A small image classifier, trained from scratch.
Model: arch mobilenet_v2, activation relu.
Training: 13000 steps, held-out accuracy 100%.
Data: trained on microscope photos of single blood and bone marrow cells, 194171 training examples, 8.6 epochs.
Rows from block 10, named by matrix and row number. Each number is 128 + 24 x the weight over its row's rms, rounded and kept within 0 to 255. All counts start at 0. Numbers have three digits each. After the name is the row's rms in percent of the matrix's.
# convs2: project pointwise conv (model.blocks.10.convs.2.weight, 160x960x1x1), inputs 120-239
convs2.21 085:126136149162110082140088153108095150096135083089131119105139136085188050155162164094184154138153164143129156105135131090120161164164123127138109100054127124129152102112104148110118137134114130132155107136103095113131102143165166130127117111175167110116118170112133119162116152119146079125159130095107114094095125089112131127130107134123154122117096137153121128
convs2.22 100:124094120099094093134154075117165125169102112131139121135096128168097087147149102090113124121071113117109076103102132124109139131143104079121131135122105111118109161147125158104114110069124169134102105139127104107122153158140122090092153095140121152099093107112135097089094152090130152116114123119124134153093095103119128120125151097128131157133130114088122128
convs2.23 106:140102050129146087121134138112147149141156129126152110146135102130085133159097143118154127083110122157110154155140143081105133135154134154129137127092126132075117158152124115124101103127099158126148165131107102127103131143090147108143129147146132096100157141095075122084139098135120111044091127149134119127145183103107106120117118110140162138077123144106152161
convs2.24 104:144133152118107161115160126079184095160145137122095181171117106151098153109153133118094095116144135109106118109153160135136167135129106104124153112118110125152155133132116110172138172103175113127151119103092152115110104106181142143075142125140115159109155102131138130116109165102177124156136112119140141143121126099145138122099163138119147163149146101135145107
convs2.25 081:116168131118171110133164169180109120109142130153140129134139126124140124121129121114107147151129100123146212123150177176130152122183173101139125095128134149102110062115141097125114135144110113153146135110120129142136123118146160146115081150166134108129176150135122149149142164174157157107131137123125130125133136161166156102137138132129101114132145155138137132
convs2.26 107:128149117183158124122126162155102106090149150139136110144161142138177140103101127138097141136162145126130176160147128133182148167138135111141144150146155144131170100115137070150117134135125102109154139146105161111137094101136135139155109149132152105138169141141154137149140120144097105124117131157148149104152145128142135153140114130165148088161148162110160129
convs2.27 077:106106131143134089183125154123127171147148140133156153110128157121125122150086053152078131116095163136133166124144154128123103078128170148154144106087112147128177123153144104136115169135110102141095180131105168116156105131162135138132128150152113136138181133133137172132156082090108078086147116149131113113150144151096098126113151117106121168133170159115107103
convs2.28 101:193109124110121166138079145111099166105121155110139076075137102133172112173104141136135154161118163159114127152109138124089167172081145130071134136103122118106114136106119142147107107098084139101156110123135079139064118099144132159110117150080133141122132128124154116103142112145097111181081148142135101118164157096085093150128118157172133101124115135138120130
convs2.29 093:139117115143116100134093135130107131098168163115177153107135127091135112126124142128133159138129139142145162150136085140128131122144131141189119148192171091116151108119143101137135137132143149125164140155140132152158124086103137158153101124158173089112135148108146117181129124176173130130117134103107137136121123136171181144118094148162123099138179131136152152
convs2.30 088:143160106110159127171129147124144139113117143156104117123134120117168174114156099140107087142106085145090148126139109132143099134092126149146162185114152148106128136133166112173153120124115090129143153156155137171120112089122127101128110125097174119108088102131126108115139145141144154124101118093145120142120115142128111081174173134175138113113147142148138111
convs2.31 089:129067088169151143138140105109166132142130138115113120148125125130125141137177141064144145149124147139130115120144130108082123139151170094162104106103075133102095136133083151131123108114119143131128115100103125116133138187108075088130157089149102142131082130129139120150141156129119135102118120105100106134106130128096092134110137115160177135103080147117114088
convs2.32 102:135141103118120119126130156158158141156104119128063110143144096127097149149100120155142094131144109126084143157120115103095160181161103118150160167143140098080157139135138107126122120118101131135111148106133112150086128100109116121146151136144126120104092106132103091092098109111102154112102095156102170135151139131137136131149143111129142137101129099133157120
convs2.33 097:127159060126160101138139134154171138144093131109159085131137106180114151156150130108136105117169089141108151160137139126134169184120165122134185134096148085086138107119090145122113101101106139111110101130116168122101115108129102121137136135137107093097120135134159105103106103142106142084148100176087165151158131128157131122162147109127169138095124122110138131
convs2.34 100:162179140123113173152121116106109127104116138117101146132134112086101132144116151133148100114112138146133142130133174132168113135106152178087168125091097138123105088150116113145129132121112139091137192119139099117107102125179158139161112125077158086137128123093156138130128151115200089168153105146163116099124150114117138108153101155169140120139137118180132154
convs2.35 123:143133133161119167159110160112105160124131104133126144105157141118141089143119137159123130130143119155151164150152151139168129138111143139111132110150107143154139088108121095116151155158140102133146105094107160082144098131172108149135104140137125135172137142119153159139137151133144112127140126153125135127144145122137137158109122141133135118157112124135128108
convs2.36 088:136149132113150147119103132088097120118127152131113140126105165151112123155109148133161094127167115112116121136103130143137107099079091170090158154175178118132143119102094119107140127117142125119107133144157175163133120110175091159145139119056054078122071141138128149108108128201178139108118096114126125138139141125118119133134127095155130134112143102135130155
convs2.37 097:134197111128101127168142146107131159152136120089128126126103113096126080163107122114151134090115145152143127107137118115119125091103176157098117115074082168147092158148086110134116134155119151133092132130091094110142166158152163134112136129122112125119146123128113156123149119162141107097103121113183109143114132136099097122116145121108114153127102084117112127
convs2.38 083:111164143136144141139131158120104150117119119159138124109132136118085132157118114156078051135117106136083136137107143153139111114107136175129187147140139136132144104107144102114145132171112122100088155115141146126144118130140141097159122142097162152169138141132113164123110126105143141123148105135120147176122163131134084105163136152093096153113138151159098099
convs2.39 083:168112187143090139116146119167162116117133147130106067140132134149134152104122116119102167140095168118139126115131128113140118121136120116108108102122114161130122141152137149152131121126122120098186074098124149100116139140102115142105148107147148185143138109165118142107150118072101133140117137100124112114127137113120108167084141113107182138141124121103130090
convs2.40 097:131171123160116071131088143192105136121134106142113154090146133126138086161136149133148103085168113138128137137113075130140142118125119136146130106152153126153147110084168142046143138124151132135078116106128172110203125095144093136134118148123167106159122148142094135180099120146115096073173106141112122127136129086195173134088112100090111114108121081143118156
convs2.41 096:191153137125134136150163130142142151157117122127156115156130115161104119185127153147119109137132123168106139141086153131122117158116117084125122121137088105153108142140066112117102140137134152140143126106107153076103134152131137109141113131098148154106159114144143157110125142098111160143121138141093137160141124106156108165129151134122127145133113099084124153
convs2.42 086:059122109124168129110145119146127063142107157147160131113106120133142124098115153147127172161158138084164111126146137124133130137165163109151135124140138105095140113136158114146132128085110114085131120128144124128168109108081126125142130133180174147107166129138132086155127077123105168089069145132103147113123112102182130147139153108122093148137138191107114118
convs2.43 100:114131099110150111111130131147145136146104141099101099124134077165103157151155127121156105131120124119099125115080137129110144125141116115111086097127119068072110165115098172108093103099108163132125146120098147104052149118141123133124134119127137155088100114117146091102083100141076090120070091128069119115134114107113106098109146147136112140093111122124146139
convs2.44 107:110087117122143096115151138144137138143105134121098083149103112138138153138122159123177107105148101143073131129138144126093189190161113075139124112127142118116119125150130131110082066123058127119118099125105161101102121123127121150069129114151088113109093125160129095100123107155058137120088127136124197146124120150125112112162150132122142146118118131109121138
convs2.45 167:121127122152126110152097141132099128081122127132147171115148155100164099131110111132109160156130147134158139142157115140160113102173163146157128149113121158147164072116137095138151180152174096112150153177139102150176088136136140134151095143162143092139135180148119149170172146148148117126165157135162118090135137139145145144136098151133128101131103131160132111
convs2.46 086:171143114154152103128110156130108148097134111184090092124130101136112101153135131174152105082168098127128151147121098109115150159166059102158181146186159118099170111102126101110149079141118120103116100133175138176182105118109140136153122153165158117126059146093098129122091106131103130086168127125100158132132132151137154142165128096099157135084142094160122128
convs2.47 142:135118139120113119126154104090162130154135123097140089155104122141124118134151111099144164147099163133142108109111158150112103111091133128097104105090069147144089168155099160155102105133102162163143104132107109105104169144148115130098170100119127155123115119109112138117143113111148107144121131117145083136110126140080090106104156122115100173121135123133100124
convs2.48 103:134116096159091104139155137127169170134115094091124123132149103108108106151104141124132140123148118162114140137109136123105165161153119119149146089113110108107101164137100109135080116140140136135117082103097117104098165117134101127108165135169129158112120149124114136089128069140069121091106110140090183162132130113080147145137148110118160151083082107129163133
convs2.49 081:153142136175118108133168111110137119156147108140141124159097151103198115141076139102131129127168096142147147111149167149138153137154152136139148117139104129139148117170127117114120136143138113107133108128113146099150119163137170152112119121211173144125117180110102124160148143126084131149105129115095110155117122128117131148155146141105126115134142133140152101
convs2.50 096:157110116147127137134132125095145153161161131079159111122141120155093116174150102081126145137132174141086141143115107148129127153137119104083116112089084094128120163115080140131090068141102126139179117124091094104097137155133102145128148127125149156098142126143157141127121166106119082155108113156114100158117137100069101168115152129161154155150103156130155107
convs2.51 128:128123129142131107138102120158097139107096127166152126114108159109139129125129113145109134132121139149124120139156101130121127118176119128165124142145154153151139073099164097118158132129115103095116117166155118166150086093116160142127096127162107075140106141137111121154137160147115128122160160107149156120133124152140161113135100135108167105126122139156145119
convs2.52 082:124170141143131141096111140144157110124137144165145151103128174108124155114110147148104111110125127103128141155125141087161165130122144137167141175126158124115159124106127120141141161126140126118115182177142156136133124087160163106135110140124161092129091134126121142167145159153157139155116130128141133104134159104133117151196138139111109106107157176146113142
convs2.53 104:133108122157139071096116143151144122146137137141124161116110134153125112116152124119111120121142111103121128131137058118104141091196162133186149154150153160128153146101145161104151158130140126124100115154152112141153149081089098130108140133189102117140101141139109119172133146124116144097164151115134131134145123117161149113140133098128129147101169110135117127
convs2.54 135:139101127134126107094135115142142128146126119193132102144101131179123152149123163172144142073105100118094109106111115092126124168126100092134180119170190143120130139120180148094119116113108113125102103142144155136124114107073106102100135115129123128132099129119092136089129131141077182086142165103154158141105125129127123128141153059093129147125135133060132131
convs2.55 092:104132099114126061148133123148129092150123150140078179109108133159123121118113088158104129100065091099153130136132140107158090092131134155120131152161098151119148135148145132081156137152146158107098155175130106121169154159133112105125145138125130117142093121122129136121153102155121152087163138103167086125122097103129084153142128102143118127153137114113105102
convs2.56 108:128151170109175163143091143144086101061096138162165153106155160135146135115119129141119134126120105124166141153124146152151105122116137149115109162146139147157158098100165111112157142127159122092134147138152119176159096109124138156162113147102132095163145130142140150154138133143152163158164130153137135077148127140174140146159106160130085077150099169155148130
convs2.57 083:107084115137124114103129135177127130126146107163084101119112102183128145130151127157127072090132116102082103126114105083114147127129094155106118147201182136090104161083130162105105099143137126175124098104172160154079131091127116120120120122134142125125087108140116112082118144112099160089136116129131151121112121170119163093155106096094166163113130102125133129
convs2.58 080:208163121147139139151146099161140140125142072142085128147108157103127144130111103112093091107073113160096104119119182088151130118080092159153152167162109128126108131163122130101139100169147143129108159119122147132122119147134121099157146114111164131152087086123079160092128150071119115100116133125127122116115138124103104159169138152174149122090130058192158126
convs2.59 098:114113090136107102152160118100148132133140107105127088161127130112120116139126118093129142093104115145130123121138141137117093086098121151097136110093103177141121142162109127090135067156083123136099120140089122119105129170133107070154122126130098122140099136134093147113158147161129107082155114124178116115121146089086102112110161104131150134096110093126112127
convs2.60 122:116137123145158128150118118167098125094140142142141113136143138112126134126090151121119166154140118121136146130099167136146154145152146097189113118193140104130151093139120104127119124114135113122171089123114181119168107154168166140161114111173164113102168168139149128203136122152124120147122153113090108122111104156176151183095089150098109112157129158111128149
convs2.61 102:111089123101128133116139126152124112147089181162121146105118153125134165122120141132113097126130133124132123137151095133135147135174121131115110166119121108109156097097153109144131179115153111106108147174162134141115124094127141156104118125144097114099113137150158086117118068114112170146092141119163158109142120140114131113168153158150129119158110163139165101
convs2.62 095:156163165122162129123116128156156143125118152125139145117134130125154128136091085116118133156153163133116130130143151186143162123144109103140129139150095075149126174155099115172117147098131138140156093120124118098087169113122137186113154128131143152106173119148180081146108099100123114216092110124118135136124122160143166131119116123141116096163105157148110128
convs2.63 090:159105144086139171141131150131109139120128118167131107109145137122169159103123081125111131117107122116133153131154155139147118081165114103153078151124105111129107115119136088147133143126149076138148131146137117115173129078112135135100089148147143138148171126168145138168144144089148150194170179143136104152125130152138135165154116138152145077130142168118145112
convs2.64 072:081114115116135104129117158082139130124099132145142137093111117140157131135149152134155184123109120131128146131101125097158146109111101099096120081105151148115137146103149163113112094134125169131134115129109128124101129099134086140118136144091126116124120097137156106104127092131137142143095180104150131103131144078102084119105109079093100150134160083143160153
convs2.65 089:078157154148143109124114132117104097123119098124148148117130158137094088111144140141137163142142107082123166130128135153130142106111163138127073081144127153169130109127133117129166172104158144132132089107116131110181139105163133111101114152119146128166121133149133139163148191165136112130175145135139128151141121119121107115083127134106071103158142114118092117
convs2.66 090:119127075143134087136170104168164098138136141084128121154149093133097159131142117107124156127109146123124120131099163120132125133141164080161130126144115117073133150153096146135064135095135151129090117099091133133097141144121081094152157126127150160063169133139102106135139101148111133095121117145114139142128125136147151128103143086155135156110083096068104118
convs2.67 092:196127137142101162165111148131118155146165138129099166131168123096118156148096128116082125113157130164105139173116159110158145159101150139098171117121133145145115116140131104114126142121137097118130157112110160101141110143098158145155110152135156106138130142095132163113152156147140095163170133156142111141145150107134148184156105137143118139149157158120128087
convs2.68 085:134142137154144150197117164140112120109136144134154168114149123138119085128123107133079145135149115131148141127158104151123103087121174152133111101147108163133143121111155103120172167154166088136148141103140151132169143140142150138131128154160123122170157109120121160172149145111148112107161155159160117149140136138144155125129128159105153104130143109165120082
convs2.69 092:172147110180111134153112150149109166141148117123164100112146102136131126183122108141147149106109081145115156148128130104102137146174111110176178109129140120097117111097125110076114104123098106157141109124140136110133124119117136131145118142180134112096121150132099137137136145146107136100161134132122115140132178136107130128151144115093162147122118140127154120
convs2.70 086:077120160123108136136103135101161127146126122095156093083104144153154173165125111095112106126133097122125132106125142092130171103114120120101133105124147094151125120082127164126142158127082161152121118118118160107124150104127089175097125118087089144132165146158166121112072121117098119147086102127096124150122109135138120102121122112141084149150136112173139107
convs2.71 085:178146100129128134106151121130128119166124138114125138165128104142099110123094136136120114119129152135130100095102143131116127117114121135116149101127125112084073152160108141144138128099150133126114118108122147114111147163143098087116159114151114125136140089116128117079103119083119144106119095131101123142112153137085115153122167082098120167123124098112151131
convs2.72 097:160144132109097132117158125156148132150117128121122131152124134126088128154161079123107114124138133130130096118090110118098137090120119082132146121127113092126140145127130123138135122118105140135137106153130111137111135082087114105113149117149127145114083108158123100153076106141123145142137126114113137155136128107166131102113141136145090136085120127098091120
convs2.73 090:100098095174118092129133111083139131113115080120136163153107129114151115111166137063123139118129085118138109092134159118130125111172145113157097068092083135142095115109110147133107132137136128166137072128086113096116126119132121144079126109195085140144112133134105145134140148173097110110118133095112118134092106101099134081113134113074162122132119135118155107
convs2.74 105:134122154125110135154115141160123134104141134151143127105171174079157142102098111128115163161112146121171176143131121139170150135148131128153124137158133163171140084101141103115127137118158072115134127163158152136141096140138158176165074148136127127153145129126167149132169143122147125141144155120150132102146139136128105137128110132140105096180120121112151105
convs2.75 106:124146133131159161142116077128137107112150150140153102114092117099116147104108110075110159127104153114165111094129131101125090099138145093140102154117103114099098124135113113143114110131110146123147124135162135140124143152142141120109138095145137160112152110151109121206130064122146134117156144096103098101099127149147105123153129132151125156128133171102136104
convs2.76 096:158105108164131141115131129183124136107128099089154190116138136121148153131174099158092124121145099141088120128138128123112111124195115130170124106117133101121156146119141135122122166121155107137169080089107146103126126126135161120139127143198129143152130113145127132157108132106103115110116079151077159153133142102162200108133139115105181123133148148111166112
convs2.77 090:126146129085112169114138104139122128118159123126152090139116096152106131125149146136140175165153163124110100107082157135127120131139143108144125102131139064112109157120122105189122094119121093135211072144161149140127136133108161122125135102145123114104168151152166113179104117135130148186096173118106117139105118119112128137144114154129098110115119176106116120
convs2.78 088:121149163160092099138120134102145142104086095103099142105124142133142087145160080128117099126145145120111107123162111136113096085123112138146127107081075141175113129128093149157161108135130128112086119101085117093140140103176147113106130145132131131180100151135152136070126164112086091129158130143114114138130100071108147134113113124103155125151117143099116136
convs2.79 087:124110156124119119134105091131150120152157145126092091109092139136136125127124130084124095146104181132119056111126115117127129113144060153120106157149131101117111147104129167138135131123129144155136133137132114141104117144082146133075141085121119140116092147125154111098094115073117143152112112104101123158124124135106142119128134169158156156097159134133121129
convs2.80 105:107116130127081112121161118097175128146141144127083115159117149107127125124127086135157136126113162139135132121101153145102117088075148104102103113085088175158126172145093103131103094156102155156102120136115112079116157167126114149130143124076085151127097117143138166121161120113130145147119149130176109157136140145097072118101163125114102149140131118131083142
convs2.81 106:114080107129134109082139102120159116156137130163142133161077140171127147108145124137139107094089123117104098100119098109103115125111095111123152131125151171131123149164154128126119133118108110116091149135151136117150124126098103091123160111116147117140072115115092141095141157106109164067136121088172120149089129135166109124121156066098126131101172107071138132
convs2.82 085:140145133120091107162142121151159164164085126095116153127121148126116133154099079105089148143092156186148120119133097152120140098145179140134133109090080147134074139118110119128110151151136124138132138127114100092141151103114147123068128112166120156084134149162113164116150116120157141138122137098154093171115111119121112111144155147131144144131099111134105094
convs2.83 092:146128155129134145127123125112142115130120061167121143132160172161099117108124121119110120119105088115135107128146131151134132093097136098121160089163120183166139112139161132112159133133144111113127109123113176118133116112190104149114141125118134139160107106137140171095146165072125138130146117132183156114110133154136103121099108137107147106164108118104124136
convs2.84 100:131131145158098137151101110103119159095113091141117128105118155103124091149140127109096188108136167166165115112157101150139095095150193132178104126144133176170133102108103119115146149131142102099161132169158134141182118101154148139130128126168143108154123181113121146171171130159143106137147184098138081105111124133138125118122092161127140095132104159122119117
convs2.85 087:170113153149100155122165157159136138113124115149086116136138136164101163151113134157084119110163109151125158148144113088154179164147107122171168134138132127140132112139170107147162112115105093074144148130130166156150119088127154113154101152137133138138136131170092133130141103096136173152096113134165175118157141134157124109179143153137105099132123147144144112
convs2.86 094:130128107122132166116125129113128134107114107072160122154158099080140134135125143110116140146166173141123153123132176139167145123116152146122138115071113131111107127169116124170101131146140141120172075093096105129103134164156113113134130108104125114117126123110131151123136124111146056139092115140144089103110148126084100128129133133172135113138131139127123114
convs2.87 110:171132133150093113141139107109100157128135135072152120138132131087149118163133129107106188189124200179150101125131160155130144144143194122133147137072089140128131107138098132189109135142114129118193097151101108117119125117114147135120130124166105140113192187147124139144179140139107106156110137111130114127120116125087136100158120158115147108131111156125126110
convs2.88 126:133106113121105098101154127127163153165136106135111127170115127159097121155134116105132108104118111126099119114112141117080128127117097091129130105127124133108086161158125137127109123152141128134089086100091168099118161145112085105110150126134120132146125102112104140121116124093090124091102088138115148183131135120144083137078151088139149146096115102076117114
convs2.89 092:119102131167092133098117132176137113140090131089129161111179107109151139117122142125123140122143136094104129134155093096142149123157100133174123130109140110086150173104124156130106116127129150104152092102094105109119123083077110138105150141166155124138098124136125127135123125123089132144110118127099142110139141123124144161114138142134149132114092126110159140
convs2.90 085:135142127158126143129089101142120146122134134143101151075100112105164151153141153115148136163153150137121093099177071152091145155121121145119098131119120138103117143083091157105134144148163133111132116124136089126103116107160120123084138114149137121125125172130114138104138183142141094144114139150127128135115114108087150111134081154134189126082132115188160118
convs2.91 100:117117067157138095151149101099159151145124126121159119154107096107157103132157106087137101128124099130121100100139126135096100093140154114139105110098109113076134168137111134114099149167073175129109144130129112106129158135134093069096175117125120146122158139100109128163117131179142114071104087114114111131119110093141135096106138101127121145055122112103151136
convs2.92 102:134156136151114116144105147133161117133146100078133183098160134109110117114170132121097114146141138115101157163161092187133177089123125175145117108134117164140121133080117156127173191171157112136125130107105155099155113087167139131162109139140131105185093131146122150170123207121130083129156118137138134111159142097139103126106141167116127123098165151171097135
convs2.93 136:117094105196077087133145102141151115123124095102144157136107120116155081110138113139135130109132101102146104109178107103100096112219134142182116109102099154113106153146116142113125148159148143132106096114098082095140137140101103084119151110216084129113125151139085152146146130110120125074131116105124110121105097106115166114113135089088179132100103131114175138
convs2.94 089:145150121106150123141147088134115144112124159153139172135116133132122102123109116137071129134117118171114078101082116107143135101099192122145126154124135130125138140132152119132142174141146140093145177150156154129136104126092134155101095108095143143143166123171123134168119060161162129112130126098115135133098116154123106114145162153128083120119127129100090108
convs2.95 112:144116104167111095161125148152093175114108091146121141123139130125143109142100126166100118131153114152122158121186119139100146147175139149182158136149123128143150103123130107101151145172135102103107128121123132131148104107119127135127112120166117133149149159138091151162138130142124144102140134130145149107131112134136174122121107136095163101122104129146164100
convs2.96 116:135141138107131146156125145149103169097094137147125103118145130128125106159125113160139171138147158184139130161076118148104099132063159117147095111135137138154142156134124133145105108151112131111152103106130106133128133127143162142126133144082081151145159131118122140166139145114077120143091167176113128140136146134142079133099118153093114123096140161112077156
convs2.97 108:156116139117167156136125161140124133117129136132148092126157136113103126139093157140115159112146131141129162153112136122165179173124103067125157142147128097130139109120104086152101099093136119122168106134133176129122123129132144160154099146126157095102157121136163108134114122081116143170129135163104183123153135134136142169130113135158156096160122173111160133
convs2.98 094:126122123121147168116150132142121115111151143131152136161155111124136123115102109141121143149125175116123136121111142148097115096201140114125138143132103097099133152156120107173124111087134114133169103151145109142115150145128116162081137140173112149086170110162163095187121084116120098130098127135085111121134148155097128130142129199156123148161143188128137092
convs2.99 138:128126164144155143155113160148095123104100138129142153130157159105130137104096155140100136125126109108150169165155155130169133148121159154134128137133126164172154073126133084146148169145152088112140139150142131145152090122149147169157088159140158093149129133123138143129163121136155106171139139153159132117156156143153139158127088146150120095168123138146135097
convs2.100 084:127116153147107140126133116100168118162128105115158149115144146145113113116103119081123171124122154120155129117117130152149120112122202112109102087108069140174116155135080139167127157128138145145132127135124153115143126134147089147136142124147144136108149139107116140149164161113149123161084104138144075118144108133130120156085143106131097146121142170116107121
convs2.101 099:131154109125153125098106142164081120110136157159120148109133089149094128124097151151110096119151100128114147117151105113121177170147105122159182171168170115077117092106163110096137137119132139100108146113160164162106117143084123139127103118117153088115132100092147102130106093155108175097098119137107193122135140147146163127140118129162122126105152121151155128
convs2.102 086:105100093136133106110151107170145108159180147084166129117139103135121138101142166109141162100143154118133102095138144159130145106172118081160118118134080098109124142152099148138126157123137141143167127120088164082158126182130128139127137115177186142109196150109109127154131122142080095118142137148132106121109108108123143161124142137133162151091143152124122115
convs2.103 084:080141117156140151136161112155155102153132129104117140159131122120113128122137123079130140102152090103107109109083155119110152104145108094170083132115105122143142151156084126115086146117146153163124111139090130064108160146188142175116147143136146132112134160089147123170109111117137117141136131138106121161125104127119144134113134132114096150129083150145095154
convs2.104 096:166129056138150122125155113117137141160171153131105124187107095147129189121097090114114132094121097139109109091108159086109137076130141111128133136097131132059109142170102133146104116147109134133095162101140134130083157154153091113124134100133126136065155096161127105117147078145138135110128133124112091142106118110135104138135154118189146137093125077096121143
convs2.105 082:123088136145117116137149112102144096164125135128108149159136133162075137119107169139162127074103132106101121136121145114166125136093077090121154143135126160172120104162099142141110132135157142139093101136108141129123135163104128123123178138108155098155033117118138124108124106118162132118136124122146099111122138078129130186119146117146103136102098139132117165
convs2.106 090:129106138148171147127175138166109106129151101128138136167163104156166107097127143153136130133127113139125159128152157155137101168140137176114122142092157148128160120157140127101155128113135109148096148091106141119156125168128109101151115140135156155172140090109076152174116117119112121099151148135126108134135187149134097179144117156128138128118152129130142131
convs2.107 090:113098150111154161084127140123088077117129144158174123122116150137165157081123147158086169145143122114119147126132161131164163133116136106105087164164130145165146101121143119149096126099138133132185151149136131109121099126111161146110118104101117122152117100144162138106152159138112165168136191093113123154141112113128140154124134143162101144193124138091145125
convs2.108 116:131128109192127068171158135176127129118141073109133151122103135115131075119140119131119130082135110118128122130162112096108135127201140143239125113138138115106119134127129136101143157177142113140091114096089144116154117127078125075128111124218119131145142160167074156190110124125093119060159106112099125144130130097146152138105134141085183117090101101117152127
convs2.109 079:099144112151093148152139110184145153181148140070067099139130090094126175154130126128125158115144116149142132115137141131112164173116116118161140117131134093090135113136105122138114091144117137137110121091089141107099119131146145119121125120143157131085123134141126143134109081103107111125082133137117121166116126133143121176108140108171158146116115078145139118
convs2.110 128:151113094182129096158099141183121159136143109116125145109156111121143120155113146143120120091163101153125143161165094108126162172167133097177153106122132131110134115111113118110108114159141103128125113100091162105148118118111119108165109133184153126125141145127097167155127132133094106066114104151133155149137142087139158173109110103098167127116121098104159116
convs2.111 093:098115168090147140124126110128127125129129140135133205140121128143133141114115093109095138147071107113145125114161123134126132125136133136127134157109103128167146111148137100108174189098169106152109149159179129179148124133134128132119123135101165140135115133122156120158135159102170126166165123128167142158115126160145155116133128153135123136160144163153095096
convs2.112 144:108115134142094124149152124093145156150155085107127118148131116126115101143140113107148126106128111128130131123131139131110109105115107128123095067113114137124097183142107149104111125162130151158103102087076112089138168154135093104112132139132101160143084127092100169114132146093130098110109112124119112153133145104113107100087141103089128144117133105115112141
convs2.113 098:123150105157123118154090156119091149082130125124135134116171142121148113120118136154120119124143152166158166150154147125167139127156169119163119118147151125122151110126168113121141126152127113111129145130121147135136103127178108123181085161144126113107120159113139123157148137157137082100126130152148148072153171136158144125136080152124118086135114131125135123
convs2.114 089:136162142142118108129118158108118160111125105121138084097096163104155114149112096111114158164113139147103164116115110137091135148134151146115129081127153130158132119119097123141146122162090117115166065138126141142142126089172130143090079100156132161104122146157111149134157185110120082156104163083088121092106108133110167061114120177117117098118119144134117119
convs2.115 073:138131127155151115145094146126115143107110138148102151106151129127127097131092151163163135094154130128107159157167082082156117121132100120149133138162125110123213113121166108125124153157170126091146171159143124131132115129122131187132109184130130138108165151097117111133141129112152126124129142141162137109145183139105154167120135096118155079123118106142179150
convs2.116 085:130145148116113127111085117126140127132156140095156119086147132116119144129111150136148161137155187128154131136105102137150148189127089178148122120097140132126098128100141118164154091132125124130171192146133074154133113120086101144118122132131151145135115151094089116121149136159103120161117121134129167108125134116120127108150122119145130130078113151135151123
convs2.117 087:117120140132082126121145133080137124147158079104133121118155143120092101135137138143136076145155116125121142148124078151107170177100108130121129086124126146141103147109129135087124098146127138139076108104094142118129144143168116137129123142117139177150111093134119168081127163140132117102121123156105163145148141119115139144102160124117137107150137087147111131
convs2.118 101:119147129137127103143083114163101159114118093148146185103128154126133113141117095157137138143139159172141115144132098151115115127176090138168117168138152122100163079111157116114155155144175086086147159150144122134163093102096149122162096136160123057128139162101117095165140148121123141111155138129116157106137132124156136088114089181134125109132160162150125103
convs2.119 138:154160176137109168149103138127102156097128151121116117093151169082140114146100114111120171159161171159133148135138117171141134131131146121114122146125103169161152112111114103159123141151135100125188109145128137114133099128164162171145095131114139104137147141117145140131180159136149093207131163149138132105136131133112159151127079163162134106167129189156123108
convs2.120 087:148119140128140151154116106125098131082102129143152124118179162087137127126126139137083149142146128137131131145147137146144111108146139130126143144165140123181160103118129105166162109102109101086159175138142135127142097067145171164148098153122164093156161128131141112133117145121128106166130151155126134118148130147137144161168106151167150109144088167164155109
convs2.121 080:128093119127112114124141093077157128144090108088130134108109123139110128098124103099144115153127146138143102085081124139145119131098141113086095104086116119138112118147097128137126102119155135148083146121092119123083153143097088077125129104111151162094051089171157140089125091132141145122115085138130137138141128149100080106105170110155125129124077085101095143
convs2.122 097:123077106157132079134116121143106166098156123178142136110120125120119132122142142134114097108144098140098121131151078102102126124130163115162118142175165189145135123087147086072145146151130137112088140131142139150147145137101103119123138131147113153105129141123131146106164135139131123061126144116166145089117115138161132117151121093086156111136135104115105096
convs2.123 086:144065137103107135117131115109173110192095105096133140107097113138115138113127120121159128122078100130108095094088111127106137140127113118122150130075106130119111132126127150174134122146112146102118137140087099114133123139094155101098157138127119126166082113155112132129103110086145128114081121101140129144115116096097119107135173109140112154122088118073111119
convs2.124 087:084184123121137116108107091115128144098085102097123179094109149103126103138136152116151094117110109138102064116091120159128137140092166141131086100139136119098181146100150132122113142128179142121121127128133144133131150090087161119165125123098125133094100130131115124132132120128131118131145134124113112133138110135132153045096103118121097134110133109106108176
convs2.125 081:073132130105128126109128143132128130142119111116131137126069135157073122130148132116205120117125122128137119140113165135127125112119118134116102112129126109130165130105125157139127123108089162137149108145146081147126123121164110165105133128130120092137127153114148116132089184122119125146123120130108146112116103084126111094098126114121110111129125115155134163
convs2.126 089:153119156108143134136112138163144131164181179164143120119111139131094136123125151119099156114124142134119130106115122134144127126110114112174110135144134161154123105114143138179106114126117112167137150176160148116159120091139138165092120135140171120106122146111142136163144169125145139170123170105151115175119130123133097162120135146160104129155097160099096089
convs2.127 101:148177126135159149167093142113098160093116124113129147110160124127154097174131125142095130136163148154126124152134124156148159179094156127097194113121126120129140101100131110133115124133157073134142136134135116126131091109138141120171081140094152108135169129116136148152146115131159110146185124171139157116154134139130157153118104126146145108160138117152126136
convs2.128 087:151088121137147122116101147156108130119109133120148126103148119105158141127106106133130112106152123101146149161136095138121113192136107172116165134102164124138156126089114099144135132146112126125084136114149118154128119121090115107139126130135122098145158123089082122130122115192091105143112126134133173127118122123104177138109107056145162117095148141129157127
convs2.129 084:104124102127159098136145122186154131186128123100087102136106103162138104151161130107144102107124112103132098112134112128117127138132130124155102084150085107091128172144081143109115138132132144147102056112117128095098160146158116122102123109121157157102151127137114120142106116150098108124099153133106122132107126118139121114067134090137169139129103081128095144
convs2.130 124:118147178092139139122177119119146110121141144140126116170112169144104144129133132126122172151107145121124134119065177152124113113046137097072113098139116144181135135157116117155130115087114132136152102139124142092131141150160146140121123141071136160146149135170162125104148149099129153171137171140131105145142131138122063144110136130124064126158118137103074146
convs2.131 086:194157102147087132146088153096129157134154130125083094107153088110141140177127138107164132119127161160145140137149146117144112151126130165099187111113118108097107138124116131125105094146125134137123135112114101131098130149111107104192138147116124104112124126098137134062152142109107077127159098177132114116159163143093122132180134100127169157120158086132164132